config = dict(
    dataset='photos with spoken descriptions (Open Images, Localized Narratives)',
    crop_scale_min=0.5,
    init='trunc_normal_002',
    max_steps=15800,
    decay_fraction=0.2,
)
Rows from block 3 of a small masked image model, named by matrix and row number. Rows with one number belong to one neuron. Each number is 128 + 24 x the weight over its row's rms, rounded and kept within 0 to 255. All counts start at 0. Numbers have three digits each.
After each neuron's rows are labels from the 100 images, of 14848, where the neuron reaches its highest value: "top examples" is what is common among them. Only what is clearly more common there than usual is listed. The data: photos with spoken descriptions (Open Images, Localized Narratives).
# fc1: MLP up (model.blocks.3.mlp.fc1.weight, 640x160), inputs 0-159
# fc2: MLP down (model.blocks.3.mlp.fc2.weight, 160x640, transposed), outputs 0-159

fc1.306:147131155112105127121111122136162110105155150107156121118106141126143131157134150168136146132131189111154094127111160149125128129168141115103107100108111120125136145109153133108163127181061154157088099119161101175074105116133131145155130165114063132100173068119173122160141146164148150141119109146082150094149103131094127135109137117096089150129113109119144111147115110132166119113125115114138096143164129104175128121126119101127125142140096109104104150124134104095136130151108103
fc2.306:137112083129094117129164104156101123175106081129138121139120124131125103123142162078117133128120100137096169117134122124120123109081146105150146150130156104158108099140141152121080146079174106113160175153098133118172157137112128132131101111133142134138109163111081113154142176116115104116133131087140107147132138130148101159149106158157132099106131127138125147128055114135130118134108136118102138126082103146127122111109107173143145081076144137113152123101138176169098127100153145
top examples: text has "sky"

fc1.223:149164122109103116129112151155081122125147128085182109123152122124160113163144124124140089101099129142143129141111139102122159080104168134126101165139104102157103131099145154089134162116116134146086079113139108135104161164144116151132103110108114157123171130092192172142101147138104152153165096138147108122148124107123115143092129159157106149089114135094135129117097102153098164154140169120129117157176148102128142087141110138133141158117136122158102102151101135135123098112103122
fc2.223:090141173042094150094095110126131117143123105132128141123146069129119122122120130102082128100116112147110117114158128150137160093115080098160150108104136089149132108143124129139150147132138147104163147086096106156150133137151112130149136131109136184113110142111071096116118120138149160116140122104147143099155109147099120120142076082102115077110109120165102138123143084122117123139132141124153124126126099113121114159116105102147169099120126167164084149133117126118102144107105099
top examples: text has "sky"

fc1.161:130084108128149110156125119133125115146081136161119143114165120126101120117110170119102086112105105129103139123151140126151158121184099172151071103145117085094139123144134136127128129113125114133146130109113137108126072143101151116088156117142108132187142118158135148152143122133112130176088170146128138111103163163126131088168111121160098112121163135117152102133118094075133111145125165101116108101128111121138140130156148103086101092161126140099151127185114099104137140143082128
fc2.161:110151124162095108108168164098152121078135129124136137127051114136144130135150066152135119140138132122141162095115125117111143200113148153133115121104093139142122159073083134103138099102130111150091137130124118146085162122110132120078134171123093111148106155132138171127126164116116123135120114130108115156148140117157129097165128135138141105174113134117126137124136156150128121147123097135148173137141136109136111184070133149127120149098134110130132108098177135124158113109076129
top examples: text has "white"

fc1.76:126116164088124173140118123131136123115109157130102136119138097137129135139105173128112087132068101133122129143138159147175142115161123152170153116088139148165128132129106130122145137139151125119158140118080094076162123165140157110130148128151128147151110159165081125117165099128165163137148165153127130108090124118139149095145110140161113110114133142111155117130122120110125079144134099124141177113143080125115167118138083132140121051148113134116128179116092097136095134111097137
fc2.76:122137097137150108141171121115107134107108091139100128115127136099128134093132097145124167139113141118152097163131086142140105157135092168109146152123084120143131147093148123114135116116137137207128106121118140139121105072123101142111157117141108104109152170124147152119108156126129113127112122103140147149134106127163146089091146092143188102121152123148096126117153120149111169138099133164145126123138128135133083168102159128143130180149143153121135084126171112086204125168120121
top examples: text has "white"; text has "text"

fc1.56:132103117144135134158135126137217163122136093143111125115157143094134140160149133114101124154149143088162129170145143115147093151135113155172154119125109088170194111126145126078119140152102157155161110145124141182118113120123179132110156121141137112127099123144133135134141144095129130118077134121126161095097142176129152142150091091121176128138121155128105101119133100152102081164155107152131125124119115128144134110118111135127111150150128114110183152092139119091126161118132122
fc2.56:122131103136132115117142087119096141125110172115151151143149155130124127114135050127143161165104102117101109118130093107125154152132138134104122119112119137100079160122129088163150100139141120135096163135124092113127115165119132129120106160125073161146123161153103128116093104112119091101154170113120116169125155102125144103117135137116096145201102160125162143107128176134141154146102124142144116121155139104091130135132143162133097094132184106118134139137082111161102084140121092
top examples: text has "sky"

fc1.634:133124146100124148145140115141184126159125140137103123092149145150153126137139156122125137125066111149131126149152201162175180123175121137133130130157127164159128105128147131138125178135090145104124103114125082101143105117127090108146153145159144134151107098100093126122189108127150148129092126165125145097115131104115128129139126095118138108125113109098146063140125115076156088138115136144139109132132108149118132141095134137105109081170102105126124181122132131093094134135101103
fc2.634:108146079154084128116121104129056138128126097103150146113125112110121113123135121121144141128122084125151129131143088143175079153101080111103140097110097130110134177099112097116093158126135125165167153162098142124103129112110153137096143083109058101143152139148120123141107166145119095141138160087101107162176109167128126114129146116157157128149119186140120178136115111169151129152113129145116133120128130095102136135125111138151135162116146137109160126110146128121162131152137141
top examples: text has "text"

fc1.469:141076148127144122188152116113134113137151168129123129159100136149170117141118139168114151111039136148131156129120122165153131168116109123115121081123126167134101156147116104131122127145071126118151105133124148139136098092100120129110123104142135114125141113134073122148122094136104120121112112162084135144105137100104163162177135106115112124146098119152184174161136169127116156078138100151135163109139100137145128122135165090129122124109113128094096170148142153128124108116121138
fc2.469:065095135108061133127131159155160131123147171121114110113107098122124098158168068126119158116100167141133164128126134140154165132157120115147138153132141141117136136137094130130117107145105117142110125132136101119124116103151140107090143112158141122131108105103090168099140091102106148128135111146143146128088141115110162140104138137152128098104089101124136118143100209146130136166112125114094169128121104154115143091151106104094132117104124121136104163165085188160158115129115130
top examples: text has "red"; text has "color"

fc1.85:101130140142129136140131151101110114134148144143125167187153121153138145124078103094112068097081113173099136131150115166162104127123133139108135128137130164138139109148148119133089162115154138125121138104142151091114129144117131103125161122072107101143124135133123113158091142145150110160158107131157147151156149119114110158181135072090107160134105105128104135149165100114157153119167151139150107137126172195133136104128134076095122115138128127106109143132119096152146116095161099
fc2.85:140111123150143142125133139104172150113111152119158133090101128110154160140108142100142168129161115130121127136111142107091170143120154078140126130107138120086101111107064108156175134147127119129153116119131104137128096090140139110140102155167099156112158134124118143101109104109139135097112128097098108101123108140160110125117133202148150105137142132132149129118129179102095149115167157131130149114104072095131144137176119169146133119107151121154076126126109165122090149141115190
top examples: text has "sky"; text has "trees"

fc1.187:129131106150115089125165109138169164123130138126156126117132166145096127142139097178177124136194155116160110147079121123105081164129126127122115101127124113086118125124126113132145129102127135086088133150159157124088112137160101149154130154111084134121159131181178151117096110120101100135152144122101118139130157103161128078112144106087123173141128116133124121120133113140144131122098127141177124134142194148128107099111144158121158177072145126131153101106113128134129146123140141
fc2.187:125144160152154087145145114088124103076108126158150109090119144122113134114119128158117111124173116127164109129124071137130101162149159169100115134106083116106106139135158145102140108127172134143147119108131145130131135116160100153085126131111110123153134199170151133105118107088121115143109075133113140139167103116145098065122137114164105134095145130153114138127140120137156173121097142103143151104115120150100112186133159123091109175143148127114116122125141120148148168164147115
top examples: text has "white"

fc1.596:131113126156127089148170133123104117139157136100158121157097139099180132146125070144142163111155098105111152110093097096123130133142148123067123169117129146110106170118107115107095099104166104096115146153142170141103156106119128147089115126114144101069144137095175135140136164114094133115141102140131148183128112125146129145115139136149159168133154132169105184147136166145117168121108125123125147130151179134153127155124139138120113113097146126137127103119154158140161127105140171
fc2.596:161150146100213133124091123108130113147166152149117144146139140140087126118114189143171121120158152150140099139146166121098113110165109139170137120146146132123135098161129132158160145163114129114129111116157117113158104151140108094185112115152163151142087133125121128120147092122135115124101079136104135076131131113127140133125142148110080155179134133121123081133126095113132147120125148113103094126090140111125140115160115115086135171174109121132115123159130100113093130128155078
top examples: text has "black"

fc1.410:134088132128126166106091163135153115130086147145081112081113140133113125110114146150090105117140105134133172163181119120080153139174103144165144115179105116158131081143158136085133149086129134154088130112141102092156103144119126105134142142123097123179165112114147124119143102130142138133104185136104186113117136162139109085139118128135151141117143155107144113154107103112114106151159111141114115129119132109115139153109088134140118131174110100109164151103156105116137156152112151
fc2.410:110126089151119087110144142143122122117151115130103135103140089139149107172123110142167118142123162130171120137115123151174074171124137156111064138120112119137138145113128111131116109121147171068102180114083118142113160172152124131064141098144107124111111138138140133142106169145099137188131140098156131161105116103142138079129148103156112085155116125130120109110137143154147118140123065144125109137149136124116135159121142120154176122125141154099142112102106138130153141088110126
top examples: text has "white"

fc1.244:159122129091130182140138117136158118140121160148112134089116134115095132157133153083108132131080121156103132162175182141158144094170111155176122123137105121195152087147115127143142141130112176122160125115090104100168137143101165110136146121136145143168089136165101147134163116133150156106122159134117129099117117119133140103138105132137113095117121155121147093137124096126090074137136106130109111122136064134110142127124121120134129094185087137130114148132123113127083113107128104
fc2.244:091129116156092093132157123142093147110131110099120142126124128102139144083149103131112151140150117087154122142137053130147091176096155150111136131087085162109105145063142086099109125115162094197118136117118124126097125087148131154098154123119088102126175155116142127114088150122120119170157137105147130144137117139166134081102152110179136104150123138151101150120135136145149171135126118142117149127145138156128125158129133124140119111114146120112126104130133134119186158155122134
top examples: text has "text"

fc1.391:124132139139137139133146088106129121102148138098126164122130133170155159119096131145125125099102101131077138115124137127122138125098149070141105130143138127145103172197142112140073102129098166117128139116147163113159138138111135121130095147098141119141096096107136111138128129136133153178151137161127138132144167094098113192171148143110037153156104120143150134122158147122179132120123127114113125105144128145128148127110137102086085099115098127099084111143150099119115107115106109
fc2.391:125120116158137134141152094146092115105151121129108139168173132142148115115128076173123117136110135139111147127114157139161118107144121094158105122136133108147122172163158111134094116135092177148098104121121137130130144134112130130128134133083170122149125084126125116128094104124110115190120134149116145121143154086126143156147149087090081154122115131135124117136133106134181112145059103126129118107140136132107157071093130104062079105128092101116116118134134098104155096143088106
top examples: text has "red"; text has "color"

fc1.350:090190105124134141107092110140173135132109166118128111113193106113127112143143184167155142145109093122141106072111115104150195137143110145120124149098103133159087171106162119109113108159112140111141115136123112136127121114135137130139150127138129142140110138139109133109140119112158158151119176140127209109085087104101100102120125150116093118125124125145131120129105157089159123120127156087162170110132141108114099118108118153147117107114112135130104106175120118116134147167127100
fc2.350:126110098143134150107154108120101080127110129115105107132104125137145140132122108109121175138115198112116147150153151157203118139138086164145136061139142134176161167129132148137140147111149119173101175105115151112129126187104151171097168099076096141127114115096136112169100095146095140132134145173149099130097135152142152125131117084125130138107141154132144157119124110150137151120095117149104109132156133131119151147105127119123149174148144118135125131127146122122129122090158110
top examples: text has "red"

fc1.472:113097163126122136132119108063118134153131129134116183184121115153146157125062107105103089083080093165142169113118143137150119128086126131128139099109154156135135123139113120143121151113138144103133138094112148104149159129111137150125138111105129117113124153136116114142089102191123139152129168150104125143136138079107145142180125061143135148151117147128129136157182111112121124145126103133171149105128136152126149139080156077129157123128120110086112143148163123115123134110098134
fc2.472:169159091189116120117119112134154149130149131104104114083087137145126132117131149127127177119159130104133102130096164128096111148143125098129099142122178140116143153109165112124094111142102132061119097121122119141131134147099138150121074128124123131144147101114126127152142093149124153155091166181142093125096169126114118126107124159151105097133156120116142106112121150129180089114140109151084111107118130084133149081145156160137127131109141116122121066146126132127071127158108104
top examples: text has "sky"; text has "buildings"; text has "road"

fc1.330:112098130112139150106101138133178132129139110179130114141172122128112125124151156113099082120124123086146130161199140120162104117143106173111171117137088102127151085113151137081164120124108119178164144141142115155110132134096155133109181079118130151116116112169117139122144141119131135137112102080127108091130110164115099126139114125148175129116131139125122113140103108130101094118141124123117135175106122159121106131089098146147117129163121123122186177090127118106145137078132140
fc2.330:131111129157121103128128115099062105103120126111119130141139162147148126149129092138188154156069112125138142180081137138137113125126144128130094150103153153156121147134117106146121129116149192104103135104106129119143166168165115153122086172132103144167151174146139124122104114133128105114145172154136151166110127088122156129126148079083105139165124135132153102092143115127161154136128114103142102096152142081116129157130158121097103121123142115093104100151121121144158085138116121
top examples: text has "white"

fc1.455:100099166100173121161130140130107148151140183133101118165114099144152123151130150122129115109114100145132152136104129138105098114124128146110130118118156167111161132124081142153146072160129135126158166134102178127136128098149115105159114115157081089083166151168094141115130107128183161106157136150110114129092100153091111140154103130105147160107096124147111170132119116088132107096142123143128188123117147125132160112122126145177134135094104142135124144150160135167152123107151148
fc2.455:116148094137237138112149122080140122112104095176082159110124134109101140134088117165104127152120167131105109124178144132163137158150126136125115130127118101143128130138192142109092161121124118131109110117142156129067124130118156143137139123122145095168106137146143119114113144131093097118074114116121111159159121107147149152119126102135122123125132135153107089118192157144136145127115128130111145155114119139131081170093112124114120137173132123112144110131149123104104142166122103
top examples: text has "sky"; text has "water"

fc1.625:109159132096137170128117127126087075120139139115139124124162092146181114151129110159134139146081108127105144155092132179146117133157156122176105135119143157148146170149138135138109151167124136120117119116122143157150076113139115101107137124154133143177118118101130124105120136129117100138180121126136146131086101086103135143111131125107082127129109115157157166134129115124146158113130130116095137102133100132145131148145102115062143126135126143128071159140059117143200092141125125
fc2.625:082135121103090171138126112129100077145111177114145145139159114124199137118151099101167128162124111130106129166075152167124142161142163136154114147126153142146135175111096107112121148158144132114099114144124141120109065149134151128102142125152160071132099118115113167119125163129103090130124149130141159130078120113117129151096125178162096134167089122106140141128119158144130153125133138128123150120149109124111154133154120118072124138143127127130111161131091153127142102135110082
top examples: text has "red"; text has "color"

fc1.197:104137148137138115139093109100078119133128114106140146188121156160129135138092117111112085106110124113149159143144104151174116101122140131127137126144120114127136104161123129116137128128115177154148129118156140129108120148119136131138154109085150128105120101131131123162106156148148097137155072095122109110183127116068092166160106089087090143141110109120126157168151084137138131104159141137136094144151130177133150105122141075118103130149106123134142156120172091133177108111181098
fc2.197:130118124143123131130116159126175158139136142180174133087138135122155116121118142084123146114178133116123099146159119104074166107097148143134107103139156133138111121101091127086141124135136078106176139132135083142094115104116134121120112132137086146136127112138129125144158140091142117137108132134107107139169120138144112111104135182170115105109117136138148132074134185125108124123174160134110116145108090108130109164147098149150145143092144128147115126096122187177066155120133154
top examples: text has "sky"

fc1.257:085113160101129172107093139104135099171141116104111133138155120153110157065119171118133124146130104109142109172145147142127117129151118125160158091112132105179171132121160153112132102131159106147118152110117153124167147169137144121142164133132150117156139149107103144107146156119157096116123138103119149105106114161148068093150091140118131087097125143125156096158122084083105104108131153133127120174108122185107090125131151123149109158165163136139113112121131136142141150095122094
fc2.257:104146124168091128129127138125155108081122143189133101136143154099167154167134095158166121132109145116141158108097141144135121142122161152077106159113096172092137127146089125131136152114122147130117109097132104153147143093164108144142101113143116158110098102163148094118150117120114166112152134147140134135126129096133181133111129128090163162098144103159112140115126167114089164161101103140123116114144148105117147157123093121148147083111112109126120152162113139165172120151092179
top examples: text has "white"

fc1.298:118121104107125196123096109134110120155104135161087117098144115113056132141127167070113130133119122134142106159149125107149146097152123153147150093130115120157138089145153116130145134131139149131150128120132119129125121170145153129123157158144093158170104157187112136151138112146143118132085165122131137094130137130127119073148093126120116073124123157114136099113111083137136092158141139117132091166135097114134105120135111137123084078191134142115129152126114081118105172136107119
fc2.298:105124136138078085137177129133151133098134154117108121142084132122159154111147075161136135144121125090117161139128118145137149160097147152151130142112086157123120150090094122110127101110166088163095117103123117131101167071155126127068138109100099094136145108095109149107103163143111156129161142099118097139124152148150154117103144122152149103109131123133131129155130167125112175152123086161114133096171134133122145157140146088128129131118146128120107081101129182162146106121118149
top examples: text has "white"

fc1.153:138133085144135144101126112116105132127091120177100119119159145141109122107134160088127136120092130139147139170149137147181132124135140175114122114141055105162098114164110115115130123092123152142132115112149128102086125088131145119084169125136093145173083123187128180087121116141093118161123127096136147119144133119127110095147118101153153128126114133109147095148152112110098077142138160138102116124174120151139130149097138086099132115159119139120119171129188127111123122125150109
fc2.153:144112123130147152127132118118056131158139137151104137138178122115143133154082168158145141117098160135098134148112138146141113085173122136108143142136123128188136099170191164143131154104145174111147138102116138114119151128144095095133153124148110147115108165175128133124126131121139140138109097139156186142095118091122103110144111083087103147074147178135160139123119075092118097132099162111114116142101123134125155114136163128127123148135126124122112141149131104156104119171144128
top examples: text has "sky"