{"arch": "pvt", "model": "masked image model", "dataset": "photos with spoken descriptions (Open Images, Localized Narratives)", "train_examples": 101725, "image_size": 32, "crop_scale_min": 0.5, "horizontal_flip": true, "method": "simmim", "mask_ratio": 0.5, "loss": "l1", "norm": "rmsnorm", "norm_position": "pre", "activation": "gelu", "mlp_ratio": 4, "head_dim": 64, "fused_qkv": true, "qk_norm": false, "parallel_block": false, "inner_norm": false, "patch_size": [2, 2], "depths": [2, 5, 2], "widths": [80, 160, 320], "init": "trunc_normal_002", "residual_init": "none", "optimizer": "adamw", "lr": 0.00072, "beta1": 0.9, "beta2": 0.99, "eps": 1e-06, "adaptive_grad_clip": 0.05, "steps": 15800, "batch_size": 384, "epochs": 59.6, "lr_schedule": "wsd", "decay_fraction": 0.2, "final_lr_fraction": 0.01, "warmup_steps": 790, "weight_decay": 0.1}
Rows from block 3, named by matrix and row number. Rows with one number belong to one neuron. Each number is 128 + 32 x the weight over the matrix's rms, rounded and kept within 0 to 255. All counts start at 0. Numbers have three digits each.
# fc1: MLP up (model.blocks.3.mlp.fc1.weight, 640x160), inputs 0-159
# fc2: MLP down (model.blocks.3.mlp.fc2.weight, 160x640, transposed), outputs 0-159
fc1.204:146000242133206153181043065222192122100165178180154000196000150162121020153255113103255209164239095143217150161000072097051081084176097072117069011039071114170146149181000142067152012123090180142177161255148246114189051214177194006046190144166027040077155118170151202161219255076204064247188106255000136206165103003117045193144216168216041203118081089091207163189000198051162175129044074043203093127144171187106108150166255056159053096049000085046170229160255246139255129084110245
fc2.204:119081116111089108190065133155154090153248144170174023169159160104044151173154140077238240171099070142059148166121146107175160054074076131255093175075187044198108055157169156202218195110120158057255188125104000172255176216184107176172087145147144250113105120093037043133203111148124251143091188000023073032163140220173049077049058148068133000022086170118184147220061015087157154086090137062090149130118125248101165133104224138097188147126221145114173117117097238143111151044211052
fc1.205:182167085113119098150141105126114095164144179076136145138179139142192155112129100109133076142134093162124157076072181062078087143137213116113042138099130163094181185159179123089137139089149088080106119115128151084170135097143109103136081121105133111164132138076155153160145079088105158174120065173129072149126129161176113082146101133212131223137146163097109132079152112114152118080152132090114161137130114116142147148082139145107124148177143091134116123128123113239154088079106101
fc2.205:182122127182121120118157091097198100121122131124180138096131211147137121102095135186176032116080090055187115137094102095146141086140168133161050105159159157178180117077163129121093235083119059108091149129068132135159202108100160158072092122161154135206156118114210122154104097138138124186115155072097140124101149122176129112141149110168100108127107150156139137113120113080153155173109071128123128175153132157110151131058097106079157168156123082143143079085161155164129145055137122
fc1.206:103124137132123169123102117136098102163137146103123123115165131130134142131124117101147146137135103157096136135137138138128128101161131110118138121144125133169140096129138141122148111111131158108161138119116118124126105136149126086154159129150125134151144113107114133140149129114153135121099115139106159102091116146135103134106119114102119087126098130117121107114117077113125110141132149115148101146127120153128121130156152097135114147159133137133096125124117133133133153149114107
fc2.206:136143109153146112133113125111174128116128142147102131140104136117102113139131133175128083135112148105172123119112110124154120134119113118097117117124115133130107125117099089125108125133084119144113139115130120120110147091164118147103141107135132121116127123133141139082148119152143137137107128144117136134132130079128145085116127136098146158124137064132123119149130144115120164134086118146118128116150129136138113158131103153158148105108145135118119097152133144133142109119132144
fc1.207:141143152154118174088110153102097105157119171124093121110164137134116149140121235080167104202117136081186108130145139164063072103169122145255185158135150099180169095149147173164118089173124163140133131121101157110118086189131131108080113085133140122167079145104067084076134170121182111085108125063131148120095085186116070072122099160081183079081122093129151112174122075066145053040165111123095118173063109185143093050099119139089086157185166126083167180058117134195165177144177120
fc2.207:133174111091113178062089169097106094145144165079154152114150118152133172121153185075119137150133135153157100145143103105090175086088080088225210125143147024154139145100133123146123130111131137150120139209107158080141113152133109142085136120065187172112112135107040088109139124126159110105102094075157100118104134196107046083180134184136066079244094133077149116172124149105147119046201108103099145175060083167111047119068127091092085207187155105095163140068095127147131178153156006
fc1.208:114113142147109093136132124131101121126126116119124120138093100107119131129136099134104105138139122130138120105128130125138126134133113101144143095121107145136130107114134119128134138116088082139108109132127119130127131153156152112139139121136083134175140145141125157133120117128107132118119136111153107120132133099119136125121140121110146089140088135101130128104128116132134111153100124146138127130123107150126130085140133115110122154125121133126130133132149128127137163148109153
fc2.208:129139146134155102120112134143148110151110132099119137153123094118123106123129087136138158133167128121117128111146159139163137106154131120145111110156136160154142115131150144067123149129108132106138137131126133126161120138151116130132171119134125133129142133104127140138136092127133135159129063117136137118154128132128102162104146111100128147128101143128107089124128134129141145123117163105124111156108133126142130113105106139116119118116116117115116136110122108140116125140126153
fc1.209:100141168125121153111125132129066090120135084130133149062120082144163113095106105085154152144119093142163103090133132173157116128168117137054097140139166143168155180116154123141124176103199087096122130122089102092117147123117159088158118158120123106162135154069126118091124184164126172179123146135093092158165146126148153104120137131134137115125158119123157132149125178081148136144132127165078162085146172089129122213157139072069124027150123119108132098130121177136123110109121073
fc2.209:129144132138121104127133100066171156147084163186136095128123105104125156104109181115145109081145145121158131144149063109102103149078094146192133131126084186081132119114120110103146122131077146175183126131169132116089123112146044181069143140197154153039070097225109098145180160154119108153109057128133180155137149143098096100146134067193184152133137216128132140122123110147099113164093110113156136116107099127179153074072144158163050181111144147145155171142111125196172111153155201
fc1.210:157130139119147127133158139120158096128123120134141132158166128135155122093133119141118089123138125132154126108106123107142141121102146115078084152111136126066159171128112128138101161124118120134096129149108164126120127125114084166111143139083111133112132131150112112108095075130075127131120135119151109132128110120148125117166114150166145151122109115127111176122138159166099136105120121153103103135130086124125128124127132172135110145104163147140104145161087095080134119108119142
fc2.210:153107106117146126104114077152137161134145157179162149141124176141083091178135115152160122142099143120141133081120150106130133117137124120125110138152116075102117133106109123128096148123149129166107137122146102122100123113129127157214124164120135124165154101105097166104178137105124137118170114118112145105140107122125128135097139158107106126164097124145138099161140124101160140161077180095083155128163143161080110146100110147103132126112153151121108118149189191130136107100139140
fc1.211:208118133156117085139119135138149173113153174111195125133132171151161118122142111176101115114170077136114132107108173130133150126102151115104078110111121079030151134103118127075082130102189141105113149127126175116134139160089128105159074161130113098111170097092207116193103149134108124103198092196106161139129104091201137228091169099185101186141094093131125104095130141183130151111132147041199151143165174163164126096104107146121154166063140128131110124148165159160117090079067186
fc2.211:193168126093154192141122148131081067154138169074088127145094096082093140109134180118129177178111123165104122161168138143079100088150136136140133126128106081174142105187201138133152157127124137096195127158120115106193128186158166092171132129100149161118118141170076114099132133136194214141078144080155115098157133119083051115171080132099095099099096136136119140189104064054198105102133119139091081151105146118117107134195163136113127063190115152132108135128153064115156103200179045
fc1.212:127219111149136164183162091136224094094161132081194103072196159090084111181129142129177194159204128136101091160155061113078134171054060083143096108132084155144084156160086172145180067220071163129059166124172121161132100102154092130064073128074078133149112003106156107151146185157180167090077156122035162141181123127149172165087158130070046226117127116071133102124106131149074186155083105173151115197154048051120082148127173185184047091103095090113130093145081092097194046138130105
fc2.212:115087162091150150111143176121074176131135157120098074039135155133190109100119154162154082086091140143113157174122122097116097135063122102221117177111198110221159069135255173173146123067213151114157119115050149140130129149103104154216142110161175112076201112137140119156137167148092105119165085149160168128163187115088084136177070088052126072026111176140178116102120110138176110149123108059100142126101115122090188051201147076151200140132162178121138099149112186138061150163158167
fc1.213:165110097114134147140154131127199144116127159135102130135122153127148113124124129100134125129112130136136129132133187133166120121159097141084129136092142147146122124109088126122098128119157151146130119120126124118150139129105136110136141167151182125130099139133103104121183095136180098115101120143106149098120112110125174136127126113157135115145155151155155050141137130135160104104122124141157102091151119126122129107094117147112130110151109115124099144139115107133089091118098112
fc2.213:155117148114144118107117119105185115098144153124110105113136135151163133141096164127107093109105133148100175134105140129088157092108120116115112135114161108123131105124118145142133111135152127104109179043142110137160139109173118112167096159136178148073106108137128097130153147142126133053135124160133148121089163105130150147155113126080098128033141100137151081150117146124118110107140116066178103140135142106155133134104118096083130115104104132140098155135153109156105095150140119
fc1.214:142124153126126131139120117134126124138137121118147137100101135149114131115129128134130145128144112126131133130118128114114129132132115136108106123120135125120129101139141127125143127113099149128160121136133118132140122160147150103135118138122120158128137103128125132135146143126141120125128100120102122122136142150145095131111118125129115108131120120130129103118123114097130126116116138123138113148125128118121110133147147118134123122122132154130138134137151140127125136152124123
fc2.214:121166087148134134125129134120131128089120146121101135136124098100150128108138123130132105134125129116141122096114099143124152157132105107134125115116126138126132132131117121141129124130120123133112122157124160129121136131137107150110151141130125133108138128117127137124110127105115109122158120125165115121130122105125140096119139157147133138144106116141135154135126139143095109130126102160147123133134117104123141135120106138154164124114124121114106132124155113137164128136115122
fc1.215:118126171132104078121160152149108107130143171255190084119134155073207122073154183049171060150135175054122068199190115183223198106240145252174091229242139137081233188150197151170110099112134051230121097140108140134101081045134227146135092166092054074135112137010135197118189207149134173236246144178000106141196140146189072207109115173127171144060165011112147074092077136168104109042159029172096146087172180140203245166071041189078255070207078123126136081106104218165205158042177066
fc2.215:168172109077142143158170111168064131191023230147144082195000121092082117099139128108231097140083223055184016168045177035088194078076088121130150142087102207129098210056170101233110111116169133079103101055071153150049159245028059146100236161168111175062102117182084121169148082110128142135165139140164189124232116024125102101092144070194110128135067105155137050063083113101003041096071058103150060219162102192152148092133091179212040176093079167093114083107075084160123108123097196
fc1.216:097161089135152123100057160109115096154054090186183124125131148124115139118120152122180100168122131105191088067081145153143125069138167078145126100152176100170144139148217142184174173160175157042125171094092110154053078187140082133153175186124144117178050132095128208146066114135200154116127152102030111075045142118122123204112095081081110077122171097087106153142112117128136056145149177147154163059149078154106163099156112120129177075148045099145125067127097066163229141147180045
fc2.216:121141163115166139101056137060076159181091157166124163108196143154115148096160097111199158118113105116142130176148136195198116123196120082098136073127130074172156127137120086175183172150095148000144110128141120091155103153179098170130143129157129143159144171095121157100158096146187075145187078132171166105150133136143151175116154004134180140187159116091111181116192137126143186190067173176147145113146123120067123103086145104105156163133102134132079106092126148106204071015131087
fc1.217:146138135127129135123108110155130112098134159105125125106094140151146117139146121157104168120131121118121105099124124125102141126150120100119123140132141115117094141122130122109128126141138121129109118145127129138130114152126134119125114147142133156127140107124144117125133155128153129107132163173126135123130101127127132172088141136137095132129141104139130138109127128124125134132110132121156120132132134114132102132136126108136132140109121137132105091148151144095126109156117127
fc2.217:147122134116131131099113094130094085155163137131116132153093138118122137130128159138156113123084133124113148154142122136157117111128150145132107108142117102169180137116142123127123165127135112109115149116129108102175150138135111145105116128127131128147086129128120137140142139144102119125116105126134115109132134142133114134166133074093107136100119162138132124156125129119180122161126099122132136143110150112145126138115106138126150117147133100136131142152147117147139117093122085
fc1.218:212187095120134078155255122153149175000128218178130104174005178133033128108125119099184076157083031070000011255071148128253255109129044023238081127004000048024067065093000173255122167149217156223250172130077186178079143254063132214201116036032089132076112090255138068255000048142132177000011255079184000024102097129247229136104134153255021166111000000119077083083120126125000048143182051209255153198225053100105126000069176219163072018063104141119104213123034026041000093145064065
fc2.218:122018226148203069068102026123050244140026151255134137091122146157217124015135153105081029093119249141208000150087200165255075121206128179189117143115137078066113142115081100245096112091144061140206146175086226069028103000199155191223048204075017143000228203031111082083041113211029170198213075147203094177137185026162122057234149000092155068101134000139155152081116166243255059059056157140164097087231199255169168135033085162132191052123176138120111092136080215011051133000084132
fc1.219:155129103133145167104176142152195119117124129163086109092189135114077104108166135104072130130159134130130140158161103109142137124160090120119119148166092099147134144126120145155114123140141129159117122141118135134102145124119120146099122155135111138186087111122125143126148104127136112119065150158113117136171131114155144101123122151098130101107101145134125118122096134132132071150120091148106079139109107111138112124094102135122078133163122131153117126128148113076113132149125129
fc2.219:137123109182147141105132091141088111118141140115123133123065157142127114132099131143137126125110117087115133098155147165178075187123162145140120130137079140087132162110130095099108121090131125122110104111115128112133116136112184103089146081040158116156160088083134125133138124160088155196127165097105124089137166129125138155121123098147091107144139160119129089127139161124176148147121129133072181088172154137093171131147169114081107101110124122100131070129102171118120103153116129
fc1.220:125141138138129148137122144135116136126113111151151119143145139140124122129139089141136120140164111139153116119133123122151145154116130140105103127090131102112148122120134134120125151135121110103119119132123128144094142131148118136109139118107084124127145114153139138130119113120130132122131115104140120139140140136143121098131112121131145128115123118114096135122129126143113123147115159140143147151125136115145117115114145128134127140111134137130154117147123137134111155118117137
fc2.220:133148118133120121139113160091106136103135127176151124108125124126119129117129160115103117113157130108126113147141089135107121141114136137123137119124113138127144126147112129118154124133121106128120143135089152124118127142128101143111120113131089151140152156163148144127125113111127145136115105122144132154136110135126108088138125142175099096161135082128125169121118140134125122136143130166127116128106128148128129152112125117152143170105145140124158121157132094115116129124121129
fc1.221:098110065140215180167044174167081070110133121255015089152168108227159042152183201255031167077058094136211239100156058161030037172140094154128147093118187114065129076163054087049087099050052197115112121156139151077210102022055209093000153036134255066137057074074144143108078248034068156223099128108104215151000153086159184242240158255179070194105232181149150117223111126201102204136146169110000164046113169201119089211173184042051182184029201128087056239146154249196167072175172163
fc2.221:153173222093102134090004183065023152083108111236125063157200095196183143046121191164202055078060196153158083098110209140166078075052169044164079129183044031184180180083167123192059143133073167255209060069138105173095121222152033099255099088120156158049159150146050059118000197235101169098106110185113030092174025192092071093112147071111156094067135112140084176165119084091110148111126208165162059111090107125101177047045164098164148205187066146183118126094184146116188151085082107
fc1.222:143085122145136144111108142149094119126166137091108131111093139122124115142123144085132141106155111144136152136176092138121130111145091112130110126110124129151132131115079122074156099097101147152148144118143118144171123135146138107115107119087172150118130112082168120117178122114152126110131158158136103159168132150115144175103130154157136170116108114146138146129130118124137180112141104105175094176124087127125099134126171121149096110117134121135140099118125147087131113134130140
fc2.222:154177140134172163128124134091107112105117168119106112110145143135131151146148153155136154154107106132143125084124137143122137138167135092110121096119149166110159104132120120103106194154177109115149111136108153113156137085110093132137126124114146121123111122130116102108146138106126103110174105107208147065142104114137118137108138112119095144152110126126115171163170132086137150168118157113090152050062157106122122128130130092110166168112138139131066137127102085140155112134130152